Rows from block 6 of a small autoregressive pixel model, named by matrix and row number. Rows with one number belong to one neuron. Each number is 128 + 32 x the weight over its row's rms, rounded and kept within 0 to 255. All counts start at 0. Numbers have three digits each. After the name is the row's rms in percent of the matrix's.
Before each neuron's rows are labels from the 100 images, of 14976, where the neuron reaches its highest value: "strongest on" is what is common among them. Only what is clearly more common there than usual is listed. The data: aerial photos of the United States (SatlasPretrain). In brackets: how many of the 100.
# fc1: MLP up (model.blocks.6.mlp.fc1.weight, 1152x192), inputs 96-191
# fc2: MLP down (model.blocks.6.mlp.fc2.weight, 192x1152, transposed), outputs 96-191

strongest on: crop field (39)
fc1.433 172:072172107138126147135196076100101192095151099172019189163099145150063143152133104110093100089093161126167180161124161134185087150149112109152156109109083133120118137176120127133157124143141135103150139075062079147125124109114164113127072096125147148154130143106124173110108157126132173103
fc2.433 175:089182106102183125135139115110113114117130157127112092148112110147154179161130084099142118150089135110114130134127137092170009147155169147168156141162064134135122125205061094154104110150104114113156122109062170133175091121192127119141118175109174113132116105058128151124112128134161112116

strongest on: building (77)
fc1.592 066:144111140190094141119164085122076164132169111143032154061160127156101129048104078072127129145114145145150148212117146107131170132110157080186109125136119126122137122116157132119137098142161123134065091107151109126143122118196164164053147149091174128122176144111109144128066150169152121071
fc2.592 074:098137116122160158162150130113113092154200137100135127145128139095152107171152156111123224188122120135228087079123151157127111122112140152139143168116155207113148118168130090087140078119131128145150101163090119130131155166116105146123137161122118122134146143123129128151188149119116112172

strongest on: crop field (25)
fc1.580 129:119133111098154105092107126061112177130221143091100133106094111141137138134138106124126112138128134166241092131131156101117053124129095119128123116176155153119090130154132165090115101149166158166098130147117131139153164111165146122157113142043163128181089148082144211123115132121134124119
fc2.580 124:155137142134064131152149111206088125125094134158159111153115165115083094117132153160080157126088162079103147114091105169146114154090156094125108166085159156208172116129095104137147163120084134102174163076107102200149119127108142169117123120222154145124145118133126087138141117130130137085

strongest on: building (83)
fc1.632 139:120139138136138178166162142062137186138152129147073189141136113142162098143095108080131083123170117144133112147124156116121090109101142181136119110133141130187133129180142142087158120127145104129097054149189109103146118065179172162056102151082127149141103150168161150087120147179120126125
fc2.632 130:161129121143124142125178093175110157123186157127124111105163149116066117108127169178119190162085121124175146135078103158132121108093142049157108144142194158123142126116082073158121097149105166135110148075100095099118101174052155209103099138130175093138119156096110085149130144123120171174

strongest on: building (85)
fc1.278 010:104100178173146058180100131130140130068134168167130106090118135111132166108104165153153094140161113053087116128111121115164116094123123138117151133131103123099117065175148144149083132097175131118158187111134094166103130184126185158044130136127159163110139166103149169140130141199120160139
fc2.278 016:110114159119114067132137127103171092103123172104134115115117179129053123121148119132145161164131140134141122090098172149080133152131147078170140098159117116099173099083076105172144113167094153077105166152116114133156190122096094093122096166178096076145135176135158122063139119102149119103

strongest on: building (83)
fc1.660 009:136062091150201105173136172146128131082118126141058128113131181089144134060082176096150097153112147144149137134126094092174146119131147139103100144153065151115143131120112137146097119073164134115145183105164092119141098139136176128102164147161139098144194094099125157118122182136126150158
fc2.660 013:149115137103120099130109137157181147076075140112166119124128169143117090124097085150155127178187165105192102091124145190128132175091138130122107097141110136094117092126153120092128119134089153090125110071146151136152137126109142146111119173178129043103109127149120132133122152170165151121

strongest on: building (83)
fc1.19 008:122104128127093162072143140137127132132134156180188112133154107146097095138074106097136185112173143158094132101183167109121090117132118093119112147107160118075162189135175097077153117134129144185102099108119151067091125154113185154129091149096149083126132133093116106172079150170132143148
fc2.19 012:120166108126112188152134144111132090126128123142139089126100115072170122121151115127189118155142101203129037162111099080110124133160121159153128088143140134106106116087109076125153074214097100134110115119103066151092141079183078112206118108109174075152105173084171083154076148079099154127

strongest on: building (74)
fc1.434 008:126091152125089089101179140153110088089129124154128149082114091110158154149164133105147116124141129194051157133108113135116107129127117131090164112151150113109168036165149135084118083116099119134166125149140129095057131133131140102114136196095179056243154161039120176131132173155107135136
fc2.434 011:124163120091143179085109132096120133114117100109111133082179140107081152104186160125127136111114147173137136144088131206168086110149148150152126116143134172107109149087131183099140196119193128193098115094110140134146135146173131158143142173121112125151158084105149081181167122152126149136

strongest on: building (85)
fc1.456 011:139157192121090103223119112157114086167122096129179143089113137144122121105157081120059071131135119099190132106133138109136114154065148145152142120084149113165093197165084090130148087103077122102136124124114143142069149145149202108180121184134143102138160068068099108089170207147161127150
fc2.456 013:056127148099094158166148138077102139100122129084093106102125144120097139148106123106124165141154118116093148123148123176119145136173106112142111140111176136112139096081134143121141185093172137132119115133093145138144160139182145113135112141159161115083102167104133151160103110111153118109

strongest on: building (83)
fc1.215 011:138149105134195094185134143145145135119229105113133099124106132093134151133118121112136123140124074121187144132147079174109107157161174184067165182136121118173114194117117131165122106108081134078128095107123100133123117117150135110105146119132161094112149088129105112082140149052043185147
fc2.215 015:125110148131111104173127087143118155130081170084109099121168215148088105134093133122112144181130153136113172089104125160151137101113105090146102098093090116118149093160139100069130089112119182122145128168110155121147127130112115131100135155152089100110148127095103145071178141098171137105

strongest on: building (69)
fc1.300 007:142171118085095084169112197153131132164123115133161142100062185141149152075210123210078083165107098131154075118134124109127146182115138116176104123091131167084136125153128090115105144122152121147125110103136081090114119121164161123124159149103098148138164170082155124059133133064150134151
fc2.300 010:092131122133109134128127093075108098125113136149108138110106164145131151098098203148149153135119149099131118137162125194101095106157163088132149164089129129099132174152127131180081171099073141128120119127137170152086122153120107103107135144128107096107150119171128139122095134100112152122

strongest on: building (71)
fc1.199 008:119137177135120057091130153146089108114065134165109142070140107112118110125062064206123119137157109076113124104136080085175166164154127131104088128059150158121108104173109186167158074151115119221154165158101129061152116143140146148096137114079122159181138137148146130103096110179162132161
fc2.199 013:105147086078068101194134135114126054120065131124104146166078147130110079155158154148128163172154105119181132126095119198118123111121117101158141109134141106129197158098132139107075113157173183096088136071118135128105125168173120094174158154141128126120090154176133150135146137099135131102

strongest on: crop field (30)
fc1.658 163:171090122085123146156173147148105151164126097130155198048137152121122112098141124135125141109113101131131123110147136100118101095109116145155098212150161127133135150168154134080130130237103119163042113115134176154109130095111116129106170124080172099136095134152151103133145146164139116114
fc2.658 144:134115098115118152130141132170168096163114080121173118102135152119140109132140193161110123128127111167152095122081057150063087154094145137142093126135154145122107123143096102104095116000096131170108143087131128116109124157089148170099132159116128119128146135151142143155128121127136124179

strongest on: building (70)
fc1.695 008:147103105128147168154089121128160135103154132145171083126123144127091135139077126130144124096140133103176137101186189092104067149135098094119090122144127162009142129121131132118128053123097178094135132157135107157088114141144183181125109154161123111108104115119107107167134216170121151140
fc2.695 011:131188119195116156152149151157098100054140157110082089168183157098161124079075157119136117159128108151127068103104154107135112157178134143100117128135136147118181179067048101114087071131141164094040156123098105141107165129146074107118117103148197132135128149099151165155166163148147156156

strongest on: crop field (26)
fc1.546 177:122157099073138139062173151097141150100147137115141118165109126164113196180128119146100138155097058129157130113085147077155050090100117162099129073175158222155108097146151090151130113121102163123050126112151112137178094157134128113117109104117162109160093144088219065173113123080160119089
fc2.546 143:130145065147083193135145092124096114121168148159065122108174151168127138093099106078058114173085141149173152139116165186151137181077172079168136129147134154168125159135104081151117123148090088125189095055098135180151075126139129129053111118127170121113152141085169133165100176148155084078

strongest on: crop field (26)
fc1.275 172:100092119118109085144190167060109173126142094119155133168153108166107178125116124123123080115121108112150197118100159107162087077161142191095148159124148185072112141169158145125101122113053097126102135178125098121121119113093140024065087135088116071090136146150177116135125122098085145079
fc2.275 150:113174144094166088137137081156160098161141155050129028111099153083110143124165116129167152137128191110126122156168109124145117159146155092123103146129139010096128129168139130135132088134185134102106105164132118144152127098186074181156130109161130130136100160108085134110130096140143111255

strongest on: building (73)
fc1.276 017:146128155129124066139113100116093165111151125105108161078075056145141099106194150107089122148144097131090160149133057112132147163101077170089091140146121166178103124152114120136138075035085140168131122106135126093120147140136132098185178139084172101157202085129140111106154126160080111154
fc2.276 029:131098106130074156152074126147139130096103167083139071118117160153099098148106143177130180124152127161114110127167127208174092095088134102158085139112152133124185135169136123100130113146075143088157142107146157103163161117156101132129123139153114102146143178134127120113148134133212133104

strongest on: building (89)
fc1.635 241:178104155112166121138169117134091142148116134109107093156105101101201111130136107102142132130155110125123110175144138106121136193111129204165117084147065125124086113128134108118106123128112137183123068111154207089145197096159126124072139165092082177153118131148130105106076104133137177098
fc2.635 283:130123120141144098097126170148176102145104083106135100136110149124163195136116147145103124133124127155100098121120135065063160093154145122124131093114110212126157111098164107047114145050122153150164167111124126209170179160105090153167106081168089143124122123107092139138175112098131123172

strongest on: building (68)
fc1.98 118:115133140109173095133157103129150118142221170108118126143072072097202172094170100100131155095157163132180127147128173009131087135135100137176105163147129172127163117173093175125104119095136118150111115218214090118158112051148131121174106120100106118121059149094086149120151111109110129103
fc2.98 119:136126166141110130108139106111150146123154170134158113133101140088079112145133139180168133157092130097137098123107095193144029093109123105130124117121164087138131150196113154151178092100104094114130151144113087078116109137133195132156159143094132096115154141114144147141116120114140101171

strongest on: building (78)
fc1.619 127:069171116082138167152117106100132155130129137128130152122127157096148163158105068094082112096141159100129127125120178086147106118153130209120137111115075054176154107185138116071136134124161167122132086177113114174180139111188117129132133078169115168157141158139120211139131125154099142139
fc2.619 121:103131126142132109138175135118156190177121069109130126076111135149144137175143173106144072151131122133111193150185134110119059129128186153118154191090173228112109110177125149110107095120120152130137176106107127110100111098092176153128074131173164129149115154161176084124114136121148164129

strongest on: crop field (42)
fc1.348 169:092168076108116128089174131116092129097145161129127133205130093174103176135136102137103165151081105108159120139084133113131039106099162132089150128160140160140117093169132087147133155105067150157116113079088128138178122147142138120125091111132153121150077131091166085174139160075125134079
fc2.348 151:061158094169098151159157118109111103142164146190066121116165107180128126130104110045108086168103135158142175148141116138164120173097208114113169140123143173130147137178093083179114137139106052109137131036117141157165056071155125131064125119113200121118144108088193134137108180132138073079

strongest on: building (71)
fc1.414 010:138149096146138127199135140135155175125204112123135105109097105127123142087079086159061146123168083110113148204124106138126119134200133126115087121092182072137116088096137109144125107116113099129078129165085153112112156082129136175127151130194131136107131116170104114092146156071169039110
fc2.414 012:120124066132098107108098097106153155142135150104155127146136135118113157114152201071097135135135139174109104112192106127143122135116127156155153151152157089123109133129170098112160140160126186076136083081168165145126153169142131134172135120141112070100141095133114096095194076129175182043

strongest on: building (68)
fc1.760 009:096113149179174188152106104116129143104130142151147178120115124124136142132061157123120172145160098120124099139121138086120219147188083085063104107122138144119147078191143133128109151111172152141150118130050102088119092171105168166091114114101167149147118138135169156146160114130147150145
fc2.760 013:165101132099100208120124121130149088107136123156134143145151127128102118130154120113136191151142120151152110139112104159152098132188187091165152148128044106129085170153079162164119110130132134084099168160139144148115162076088120105080089101144073101197097105134173117086149161093103103152

strongest on: building (86)
fc1.214 010:143089222177116115192116114136090188138173136130118145069119144106134110084255098106133116130162147087110129143131130105116168078125103143141162139116152186170123109165150087151117179106084093133170091133128136125140120122149071131145154162082148160148139153175162143124124140137105098133
fc2.214 012:125122121074135166145128150102136113065085166142135094156116127126118095188147091171130145144160112138179129117119118214109100141152143133137122166155163179156145185083133101120149111198102145100088129116086151136170146160186139137125133130116091091185156088107120112125166160119169136114

strongest on: crop field (27)
fc1.558 255:079138134125134167061107098107131143113180114150063145068095129145095117124116081150136109103136164178180060173082121155181121120097072117126145152135153152135108091133098090140116120127193169151055169155101146130119124104097144156126076093134159128161045155134083160131096129097162227149
fc2.558 249:136117158120098093138140149128156152132135125124123158127112103132071120142149135131137103112137137141138091117152131164149159125141000110115130137124177145102128124136137159144109114128173141138114140146176115098123195143088107134152134115120119192149122149137125113122147106129125170153

strongest on: building (74)
fc1.412 091:180112184143135076129120119118122134107143119185102110085139098093107125104136090101119180092169070140155159189148082079081115053148117124084163145159187117098134122138131127147076150096119136160059161060139207121115173136122182099105103146128096168069139146142182122124101099144103110182
fc2.412 083:117124074130113130140174112141128097106106100161139159114142123184183160129122163140121085152143117175124112111144155145124137108119113113151108107133136230130118128033185098121126067063071153172154134138150111127146088106126166134159145090070143104123130150120170116151129110154184191088

strongest on: building (75)
fc1.254 009:130165167182148142178137131133135116115140070130126125069098114111122137132126109144089139158167134161161099112136104129156142169128190162080139180118117102140145189133082143147111069139065105174145068130151120144091162143138173138186151150079149107172181126163150143080083134099159124155
fc2.254 012:130136114063106118134106157139101149111133146106109123136126108197097089174147136164150103180101102131129128155129125200091106122152128126159110124103163136149128131107127094088131112107146132057105144166105138147162152151153098091091118147176130086073210115087119157148181126125168123139

strongest on: building (80)
fc1.168 009:126036119113126093192148121133094101138128091119144138101099097138131094125099124094086068136123113080215150060137053079133195154120182150102060130112091110164121140163085126115152091098135101162126158131156114179120130170148136116202136111123117079167167082123117148132101106102119171141
fc2.168 012:113130135109168134077124046120127129174140061139057095101112161182084145168139125151135132168100087140085093096160156164120169131152141104140135159141131129091148137148122148083098100105153137124124126165102150085133123084110090101097139148125101114130152071079144143121158118082203104110

strongest on: building (73)
fc1.442 008:119094101189187152082146088114096145195186072110138134091143093180102143167188126049168193110139151164098171084131144126118142137171157100137104105120144152121121129130181101092202115168079102130144090135159169149177120125102152139133112150159125068138121099125122150165102128106129118140
fc2.442 011:115116160122226066151116182120183143051151117146101137133110209122142115127096121097127151205109146127120110134076120118131186127132161148131132131130164171135169106145073101154115131188185130157167156146144108126131182100130067108118149143133119153178194106092168096090134130147166083155