{"model": "autoregressive pixel model", "width": 192, "init": "trunc_normal_002", "beta2": 0.99, "batch_size": 64}
Rows from block 7 of a small autoregressive pixel model, named by matrix and row number. Rows with one number belong to one neuron. Each number is 500 + 25 x the weight over its row's rms, rounded and kept within 0 to 999. All counts start at 0. Numbers have three digits each. After the name is the row's rms in percent of the matrix's.
After each neuron's rows are labels from the 100 images, of 14976, where the neuron reaches its highest value: "responds to" is what is common among them. Only what is clearly more common there than usual is listed. The data: aerial photos of the United States (SatlasPretrain). In brackets: how many of the 100.
# fc1: MLP up (model.blocks.7.mlp.fc1.weight, 1152x192), inputs 144-191
# fc2: MLP down (model.blocks.7.mlp.fc2.weight, 192x1152, transposed), outputs 144-191

fc1.756 153:487517505514538472497561513480526517504506541522525498505519520488470500499493493452518499482486481477500528504526492507481538474495490530546485
fc2.756 133:514500535565518528520459507471516515498537493465462528498483491487526543452453517507505479465480522509479484485508458486497495481526506520506405
responds to: crop field (26)

fc1.546 009:505505532478504490449516494508463512535516494475477525481519507513506474490491476468533525503537525543448475494503463505501551483465485475512514
fc2.546 012:521489495553518477495471509492471515510494520501538485465540484550493499511494496464506467494476473485494500497491495532451500488493500507500481
responds to: crop field (35)

fc1.479 196:494507517502536472535533536499482472477551533498474455535511529543529510551521518519460500466464495489504530519474481499566499508482470514517527
fc2.479 178:483504521521513536511509514475461467503488479462511522507437509501526510472530495520511486526500494501488503518483511512502531502503469475468488
responds to: crop field (26)

fc1.275 007:507557513520474500474526491484533498519523502492486507519514471515485510508513468468506445511477523497520512517523464486508473497513498503526499
fc2.275 010:509494501480492468462484475528508479468487499430518528477471492497513508531483522518498445484490495484515504542487522550505479503475511543499472
responds to: crop field (26)

fc1.160 008:508549470572466469512467503510523536486519464466526523503459509514508511501520540480520502510491526485529531492504486496499463545521461492521483
fc2.160 011:483552492478532498487558510485516492497487520518532490494507503514483495502525480491488485530498480476527506469505510488495509549502527500477486
responds to: crop field (34)

fc1.465 199:515496527529511484537548524544468467471513519493488456498529544485531515484443510515476491453499471466508482483501484538552503498516519484531464
fc2.465 223:463464507517483497500480533536485473482480491527531515499487516476465488491523475540501474543475472502505506525486529488498532498506493492506509
responds to: building (67)

fc1.302 209:499495484524530496500504533448479477500504499498510504508499527557477501507519481535501444504480467500502501496523500523508514516542459495511536
fc2.302 202:464509507508515495522502491495487505508459458494556514516435477491535460469523472525496452521485484489503508544505521532493537493515493488496497
responds to: crop field (36)

fc1.199 244:515505529507495470485501443486511479492501504529501457533509522541494499453445494544499500440483497490493518443518480499510483476493481522562435
fc2.199 252:495490554512479508507532507521525492480488536509509483527518543504481490560495468476503507507482484500539497498534514514489495514502522492543503
responds to: crop field (27)

fc1.390 155:533522534488515508491588527482518540505504497501508467485499499498508507471520467520496478524484477492501502499518485491495528502507499494532509
fc2.390 178:510493508525444487455519496500500499520530551518500503480522508462498499495457479453516487484492552516501518483530504507465498488506498505487515
responds to: crop field (27)

fc1.88 133:496520511474519498500517465467490481490511471512503485500440507553524511489451506526503464472490477550501503458510494485529486495500484521475493
fc2.88 118:524489475487486472484511471477501491481502466500528518506470467480541507416490513492514482478487531521487482520488487498472528507480474514481495
responds to: crop field (30)

fc1.202 141:529493515507516500466520481463504472514526507519483483500436497546537529516484496513550442453501494545514507467517487479488490497491479478510468
fc2.202 135:513518461495478476488543466489478474481533482486511500492467476495540527426466547498525467483503496541495487495505466530487521486515499532463491
responds to: crop field (44)

fc1.101 011:484515471524540482536500486494489540462526532489497535477477481471495463521500480520464506502468431520513508530495494511515503511527468482512532
fc2.101 015:478501533536538536499502491489483538462503479494493512505543474516450579529510508512514526504484470524508459518475478498481512501511483504497516
responds to: building (76)

fc1.337 225:517472531485510493504522451489514508533518530500493481542460463504504522520458488532525531451488509496499514431504463493531465487503498507489480
fc2.337 256:497503465488498502506523478509539500490518536481488527490520497503469507491507518513483544495499498484503512506494468484548488496439499506479501
responds to: crop field (26)

fc1.90 188:463502505533472479524507537510525496473477542502525490516519525506546527469505530529508492516463482493493520518487438516499500512487508526499483
fc2.90 199:511494458488501445471502496521524457510489517498598504479486507493473501506587494504509506509517498526543496542466501529482516497475498493483548
responds to: building (84)

fc1.414 008:495498479513447525508496505493505475494521530478522502461526483492494519518461454485485511496482467485506468501460488514485533512478477534487477
fc2.414 011:516470519499493465484484475530498525521459498535469480526513492490529412486507501488524496478527490440491525503494485494513515491524497443472505
responds to: crop field (34)

fc1.20 008:495508554479539549541482488505484488491495476493487513469522494506470519487526476515480518495507494511499496501521478507522511532509465493464505
fc2.20 012:504561526503487494508504488549486486519499544514527485474491492511516485464483489481541506486469517512500511502483502523483537502490521492499492
responds to: crop field (32)

fc1.638 008:518482490484502512505531467489501467495495487486506491511505498517483523491526495477499536517508460540481560499450435502529460468526472485522529
fc2.638 012:506456456503461518493525558504505495511476500498518506509477478523490488527519530510551481515495546481469473510490522475494512485459475525465471
responds to: crop field (29)