Weights of a small autoregressive pixel model.
Model: 6M parameters, arch transformer_decoder, width 192, layers 10, norm layernorm, activation gelu.
Training: cautious_adamw at rate 0.0019, 18500 steps, batches of 64.
Rows from block 5 of a small autoregressive pixel model, named by matrix and row number. Rows with one number belong to one neuron. Each number is 128 + 24 x the weight over its row's rms, rounded and kept within 0 to 255. All counts start at 0. Numbers have three digits each. After the name is the row's rms in percent of the matrix's.
After each neuron's rows are labels from the 100 images, of 14976, where the neuron reaches its highest value: "top examples" is what is common among them. Only what is clearly more common there than usual is listed. The data: aerial photos of the United States (SatlasPretrain). In brackets: how many of the 100.
# fc1: MLP up (model.blocks.5.mlp.fc1.weight, 1152x192), inputs 0-95
# fc2: MLP down (model.blocks.5.mlp.fc2.weight, 192x1152, transposed), outputs 0-95

fc1.74 007:108137140110130105172149130118162086130138152106090095165112108179088107113108135149149134144101101101135157112157088141114133161178103127136114120137125126123140105137112116137152130117151177122163151105133139154125126166172122111114171152169126151177137121124126125115093141169087121194
fc2.74 010:140131144142111132127109136130143132152137143108085116147125147195102132090127130143106139116082110137114092074127139158120121130127106113129093146121142142057133147156113159136102098114115076139179129120115077140144126111107134099122140130117109160165167131135135111131137137102136123119
top examples: building (75)

fc1.211 013:125139184091140153110123139134097123105131116105145072127109128113102138149140138123129135090130128129098141118157128101169140123138113140164109138122120125163125137135112086120127122131161101121120122131159130125160162124147093105142114150121157097134097134128149104126139118215123165150
fc2.211 019:128147180169124116132166119147140101139118149109145129191179148155106132139110098111137169098114130126096132119118118103108133120103107031178129138169136102106161128109111135138107143153100146181157138068115145114130119129118164140115135122128090142112183118058125076127088164095152145116
top examples: building (91)

fc1.348 169:136116093091130153108133103154087105124114121086156133148130111131155129139095130154129119126144118105155133126161144081124120117099139110131129091092146123133153139109144131126139136163123124118122179123061134100110120129114112107145122121133108126153156155072111147153128116142132134132
fc2.348 153:122152094101114117113151124108123120123143098152103094120082162150161148085151085118161150135118116096154149137115149153096144148143114125120145116128140129138160123136173140096110112139105115112159152135178118134166135128098108142150129115138089103097109101113112105113093115173121152130
top examples: crop field (28)

fc1.110 007:189141109132158162103152162135123130132109132095095096093098183130124110129130116119123098124095142123150136181134118126106145143137081148144133100133114141135137135167130060120137120134183082117089141136129136119144122155145123110113160139127146109126117131099105136075153101095138119164
fc2.110 008:114150136130128127114088134070121095174138126141108184167156111126147137107129087131125162100111174144115114098133168133152122125095148102158125112137148108108131128150107121127118121134148111143162146126113122132105100109144090099113125107099089158140149131086146073127139153153123139099
top examples: building (72)

fc1.285 008:139139150128148095112118155109067141138118135129106113075084145111100125146151124141150154123106105153160157111147116137103123127185138132136151101139092163130140141160141100168119128116165158112109115146101192141146148101126109137136158175133145103135101118136141113139110149137134105137
fc2.285 009:097153112143128052143125148161087138139130143157116189122092147103108105115115131140146131116119080142149119144134122183103127087140118079148099156131105113127176138148120119175148107121092130121181128092137142102146138157133117160121070122144114158131147104119152093141155132130143151138
top examples: building (81)

fc1.389 077:093119132121130139152087124139156141110102087119130114107134134136121161188108092082143131129138094149159166098121118162145106143126141131158135102131138148129149158131116097138153119104140117155142122091130104134065137167127111136097121147138097132141128164145153142129165135181091073116
fc2.389 080:148083134082141124134143122142125096144141152098099127147197128092151151101116098146118105103156139164095136114125131152134157149152108081100138109136086133121137108158123157140149151127107167133153084129098165116176151151100139109126145103142177131144103133153093120130098114137128136131
top examples: building (77)

fc1.628 131:079133124124159156136129154143070133143093150083139097110180129091102152127167101146109129158127121134123140074123131146147152098135142089103088126121165121170121132162082123143155154120158171090071181110120121147136115121107108130107140163129121133170132146154111176102141112130097108112
fc2.628 115:173122158159146129123103144133114155125119135139125155146144129124168127155171194126090129111116146139103082130110124123138135158117119058124126164150149111108107122167088121140104154124133147121129125109148150102116109147081134097104129148153143118090161105126163137121139141110133143154
top examples: crop field (34)

fc1.127 015:141172163106144114117115130171101131107139096108163138129140097152117104130083110132135077177118160097154130125138096108154146136148129171132109103137089096127157166138086140107089141100165118115095137124109142152134124117174127141168152097132097079169105129146132104108108121165090122107
fc2.127 024:121130133124095128104172115113156138146116140063109122140123155118116112157115083134139167122129107111096112134094141165156147111156121015143115179171175121099115136147123124142157136136104137170195115131133131162135125137164118114146123103152096141114125107071078111143143175128155160121
top examples: building (76)

fc1.236 008:141131104111142138120140108143116166131143160114131038118108145105120128160094139135120170145121123165163131117121135137121138132185130141160123110153127118172146102176136092169105129106137166124117137114110133119125110102153081132120150173126130128116100129128143096119122125127110153131
fc2.236 009:131129109122111103122127143138177136125119128159112140108149169116138147145113150114135203146139125160140130109133131151144145110139134081110083167142135140090121142130116156138147117132114173118162151105125109156142144128129097129129150138123139147145120095088123141106144168124148155132
top examples: building (69)

fc1.252 224:110103133126124101091160119122073129142096147103129092148134096119153121098156117109112111119107108091169142115121145111140168139117158121089085086131150154180162130105132115093114146086131130131111177119146106154126071143134088131140150135136106118161135128097110144102164138145110164119
fc2.252 210:123133140098117111139112110124138104122110130127097113113113133125136125130136131108144134122109130052170120099084114124123112116129136140130125125111107176137130134133119140111125111199123135137122130114169131150132056180115001141137137130163134172203103134141106130103119192115122123144
top examples: crop field (29)

fc1.564 169:118150123155186115116138147099105125127144067123108096148092144087135151149114154134100102143145123138127150130113146099127107137114115120145123087138112119145139110148139113139127136135117149096148126155119120114129171102128136127132148127111121109130120158129189119128180115112100135126
fc2.564 167:098132189134113119153125147147156105139123133097111090102108120172146134156147159118103134113139120149134119146116103108124093125146113103108123158143173122111099121145112088127138093079131169127108128117136180112140135127139119156173125123140143146136117127160100109137105136132102135095
top examples: building (87)

fc1.306 151:149090105130126156134161101125081163124153156092135117109149104114138157098144142131115162152161129133169160149161108139128156098118147099134100101133214124135143140154119133126123182132142138118086194123108104136181122116122148110128105117113150151140132153127119146074188073169108132152
fc2.306 155:107126086133149122161135110125087169145114153118110107150117133099122121124125136140118119124121106165126180121135125139160152139136148071123151145152190110146136107142125118135144166091152119120125166133119097114113201118142145131105128131134122140095146102152136113133122116173087111123
top examples: crop field (40)

fc1.231 178:125129113124144145121152091113116159159119143093098120092163136099134139112139134079098140117156129104160205107129102098142108140110161084119100094089170120136135150126153129124156145103125133107139174138081121132104102117138112121133115107129101156127146149105139158129133147155117128139
fc2.231 185:115150082098129125123151113086107128144138124113130089126063155099102128093154089152146148127114113091110167118113166138120148168124114085127164121089121142148187090140173167096124107144154103111115157135178097165135105110099094133140111113133089109118121101102122135116145133176125138136
top examples: crop field (31)

fc1.497 128:139124134129138117105148086132070136126141122084104132130160125098173131096152163126132133136130115123149137146158135087137140125101147085126096104115125133165140100125127103111133127167129134086132204155091137133125081107108121109166135146109134135125145137100075145077176110148116154116
fc2.497 120:103151107111125138187113070147130141139139132135118161152136148110087128142126120128111084139116114174081130119154114108150152147152156132134154175181139124135133121109110103141109156086161126168117112128125080104132164131142149138075123133116103144101132115136162124153134127180119083124
top examples: crop field (33)

fc1.342 008:145127126091146132130129136101133122090128134105140107129098109123138117116099062118126153114112072168125107130114151134098116134151126104162130116175096149122087135119164081136093085129085140091063128115139180131110136076103133112132118083160172139156156128118138144165139111151145102120
fc2.342 009:157110156168091154126137123100115121145112135092121162134119134119118132131139117128120107102102150125140191120125140120132131095155158160133074146137105112110115101099167184134149141120142113188104130120123128087097089110130129140105146119086083137147131155109154129122141105128114156119
top examples: building (72)

fc1.91 008:109139137121152136118117129138107090171124139122151146133121115166127056158146141104112141114116139123102113122162149111101120109128084146145117086144125091062138135119144142099102133113116093106146119205137126135108113149115101099111127084117117149111105156110159115104124092104139113134
fc2.91 009:135126100108093162144189127146149114122122128028173131103167107141150136153138143098145145150110104171157088137105123115117115151158098107146114158098154138144167129114174144129143149147102142139120123080122161110092153126136133123116146132137141144086111112118113067127105113128105187151
top examples: building (67)

fc1.481 063:105124157123131122136109081147101129114130110123168117082144137142146181175129122094159093142091116179148154090117125120141105122132131128150126140114134152140141120132102081121154083102166113137114112092123074142074104150125118152098145101130109128144099145118125163144133176145076085126
fc2.481 068:144113089097119138144173131137153117147100142089097148175168150146100147085092093142105154110163113127097104124117091155123150138135147048112113116158115119116141153124112165128123158116106158170151086101142151114184135131077126117129119098138120109113099098141100118103135126123154139120
top examples: building (72)

fc1.148 159:136120150139156129147130132108132163118154135108125156131172114141139142149147168116124104169143137140143098149147093120152111113116139083118048114165147115122086096126110098154098128149142150107085100126158121120117114113089155092118132151105130132126132166163115152110181114128139105123
fc2.148 169:115145150122118122154101088117146137138129141130124139157130116171172106209100160158098138107153149124127099167142073093151151090129159105152124150093135099091091099158103066142131136140136125126102146142126158112139140094111124157116138145129143153138135111143123125144101146133138130140
top examples: crop field (28)

fc1.426 007:116139128144144147160147069121166131155124127139112179167144084188120148107089141142154107147151155127074107081127127121127076129093111163100100104127152121161122090115065174155120146140139122133147120158099114155120115181113169144155130122071107158146135144116107121113135098107124157149
fc2.426 010:104128154114114116144067109084148135168124160134120086130129113128125146136133135155124147107128060131120161129172114136089127149121127093117145124128139159074131124118103121108101116164128128152118115147145142160114137102083166105113139144145094138206160136050152156107127126120128141139
top examples: building (78)

fc1.311 100:105168122130152111117129113144099120111135078120089116155116150135141118126143132103103123163133112137112155124131126116130139136139139133128131107137168099158149133138142094134126161147108129047095143185157087108134190085148158125121112128125119080119126180098159127144122127156127153108
fc2.311 101:136100137150103128156157142138156091108087137075149102157126119155115107126126135134115183129141095118136106126082101130123114101123128048103134170147130124123102127149128104133128085079141153104141119131180167135190117115143116121168129122149136142119133097163137121086087129114141163105
top examples: building (76)

fc1.587 092:140128123122134130132121098147114163133162115083113139142152089120143112107150154100096128146149114121155165146153088102173141086113168084143102107133199122162133122160106077126123145142143144086109167158100094124123128123110150128113150173135128137109200149113123145082160118153133139143
fc2.587 075:093143096102155111144128131115115167139140126116164147170155142129144134131132120124132082132143132125150136130157118108152175147128157042131091135134189114123147125150094123139104164101123152151132133111132087103092161122135145116099137147126115111108143108126108115122145101158116122102
top examples: crop field (30)

fc1.430 009:140170174116133130141108159115125176139104147111158102130100141135120138121107117099119117081103134174163143075155126116158107123121161146162112137162099143153163137157124131132068092117102138182114139092120145113104135120138112107123157135155100104130124160116119156107124102125067170176
fc2.430 010:159097119118113158082144148112128125126132132114124132132183175116110140146140134160136146093093120180129121166111141149120166082140130118148110099161116146128143075105120134132143182137094092150160154094113128124094104128126166116117150130115104120123105114094146064129121127132149186118
top examples: building (67)

fc1.39 156:145127092161138134127131114104121164126091169107135140135124091103109111132139107166127166135136142098152125141148116115160099141139146045138085125091115118159105137123145147119107122091142116113111165143107131146146119100125132115144149194114171141103162122120121127113172097132139137145
fc2.39 202:135105094104133128134153101118126118138136142144152135168147150107086109103100095154119168140183128128125136156173136127104143098106088153130143123160157123113105125152164168126132131106131141148137149120133125115162141124133153124129110109119173128108130065145162131120133068163158137153
top examples: crop field (31)

fc1.98 008:146135115107131090149111135113134090118108157124138171131141096129118168092132104142128129099136104176164128128117117103165080127120158171123110098145083089105136092112183114107143113120132170148088151125127140163112129107143112118085120145208128126123155103114126161122106122151129118138
fc2.98 009:115131153100150119097127117145143134124117115097129133142138160113109090119152160152124163107098133127147169115126195113175114137085126119137103151146119144109109130113126137173130122114163115144129154167154137149125116147111177106149169133132135086105126172175111114152146148149188094101
top examples: crop field (29)

fc1.557 170:112120106076141098117137158130116133131185147107141128162139114153147127118128117096136085137129137118113151089173130144138134138134113091100109163128132125168146129117131115133123107160176134108113135133094129130120126108178132132158143131081138143119118102134114159107114111138112110102
fc2.557 184:180187129138149148143122081136107119133128171152114136138145120077125125100181127109138093131116161136094122127130113117130118127148100163118143169165095162132131103133115132124099131117145135170153114120118132146128095134135162159086142095080117157132113137133163141136119142133126119130
top examples: crop field (30)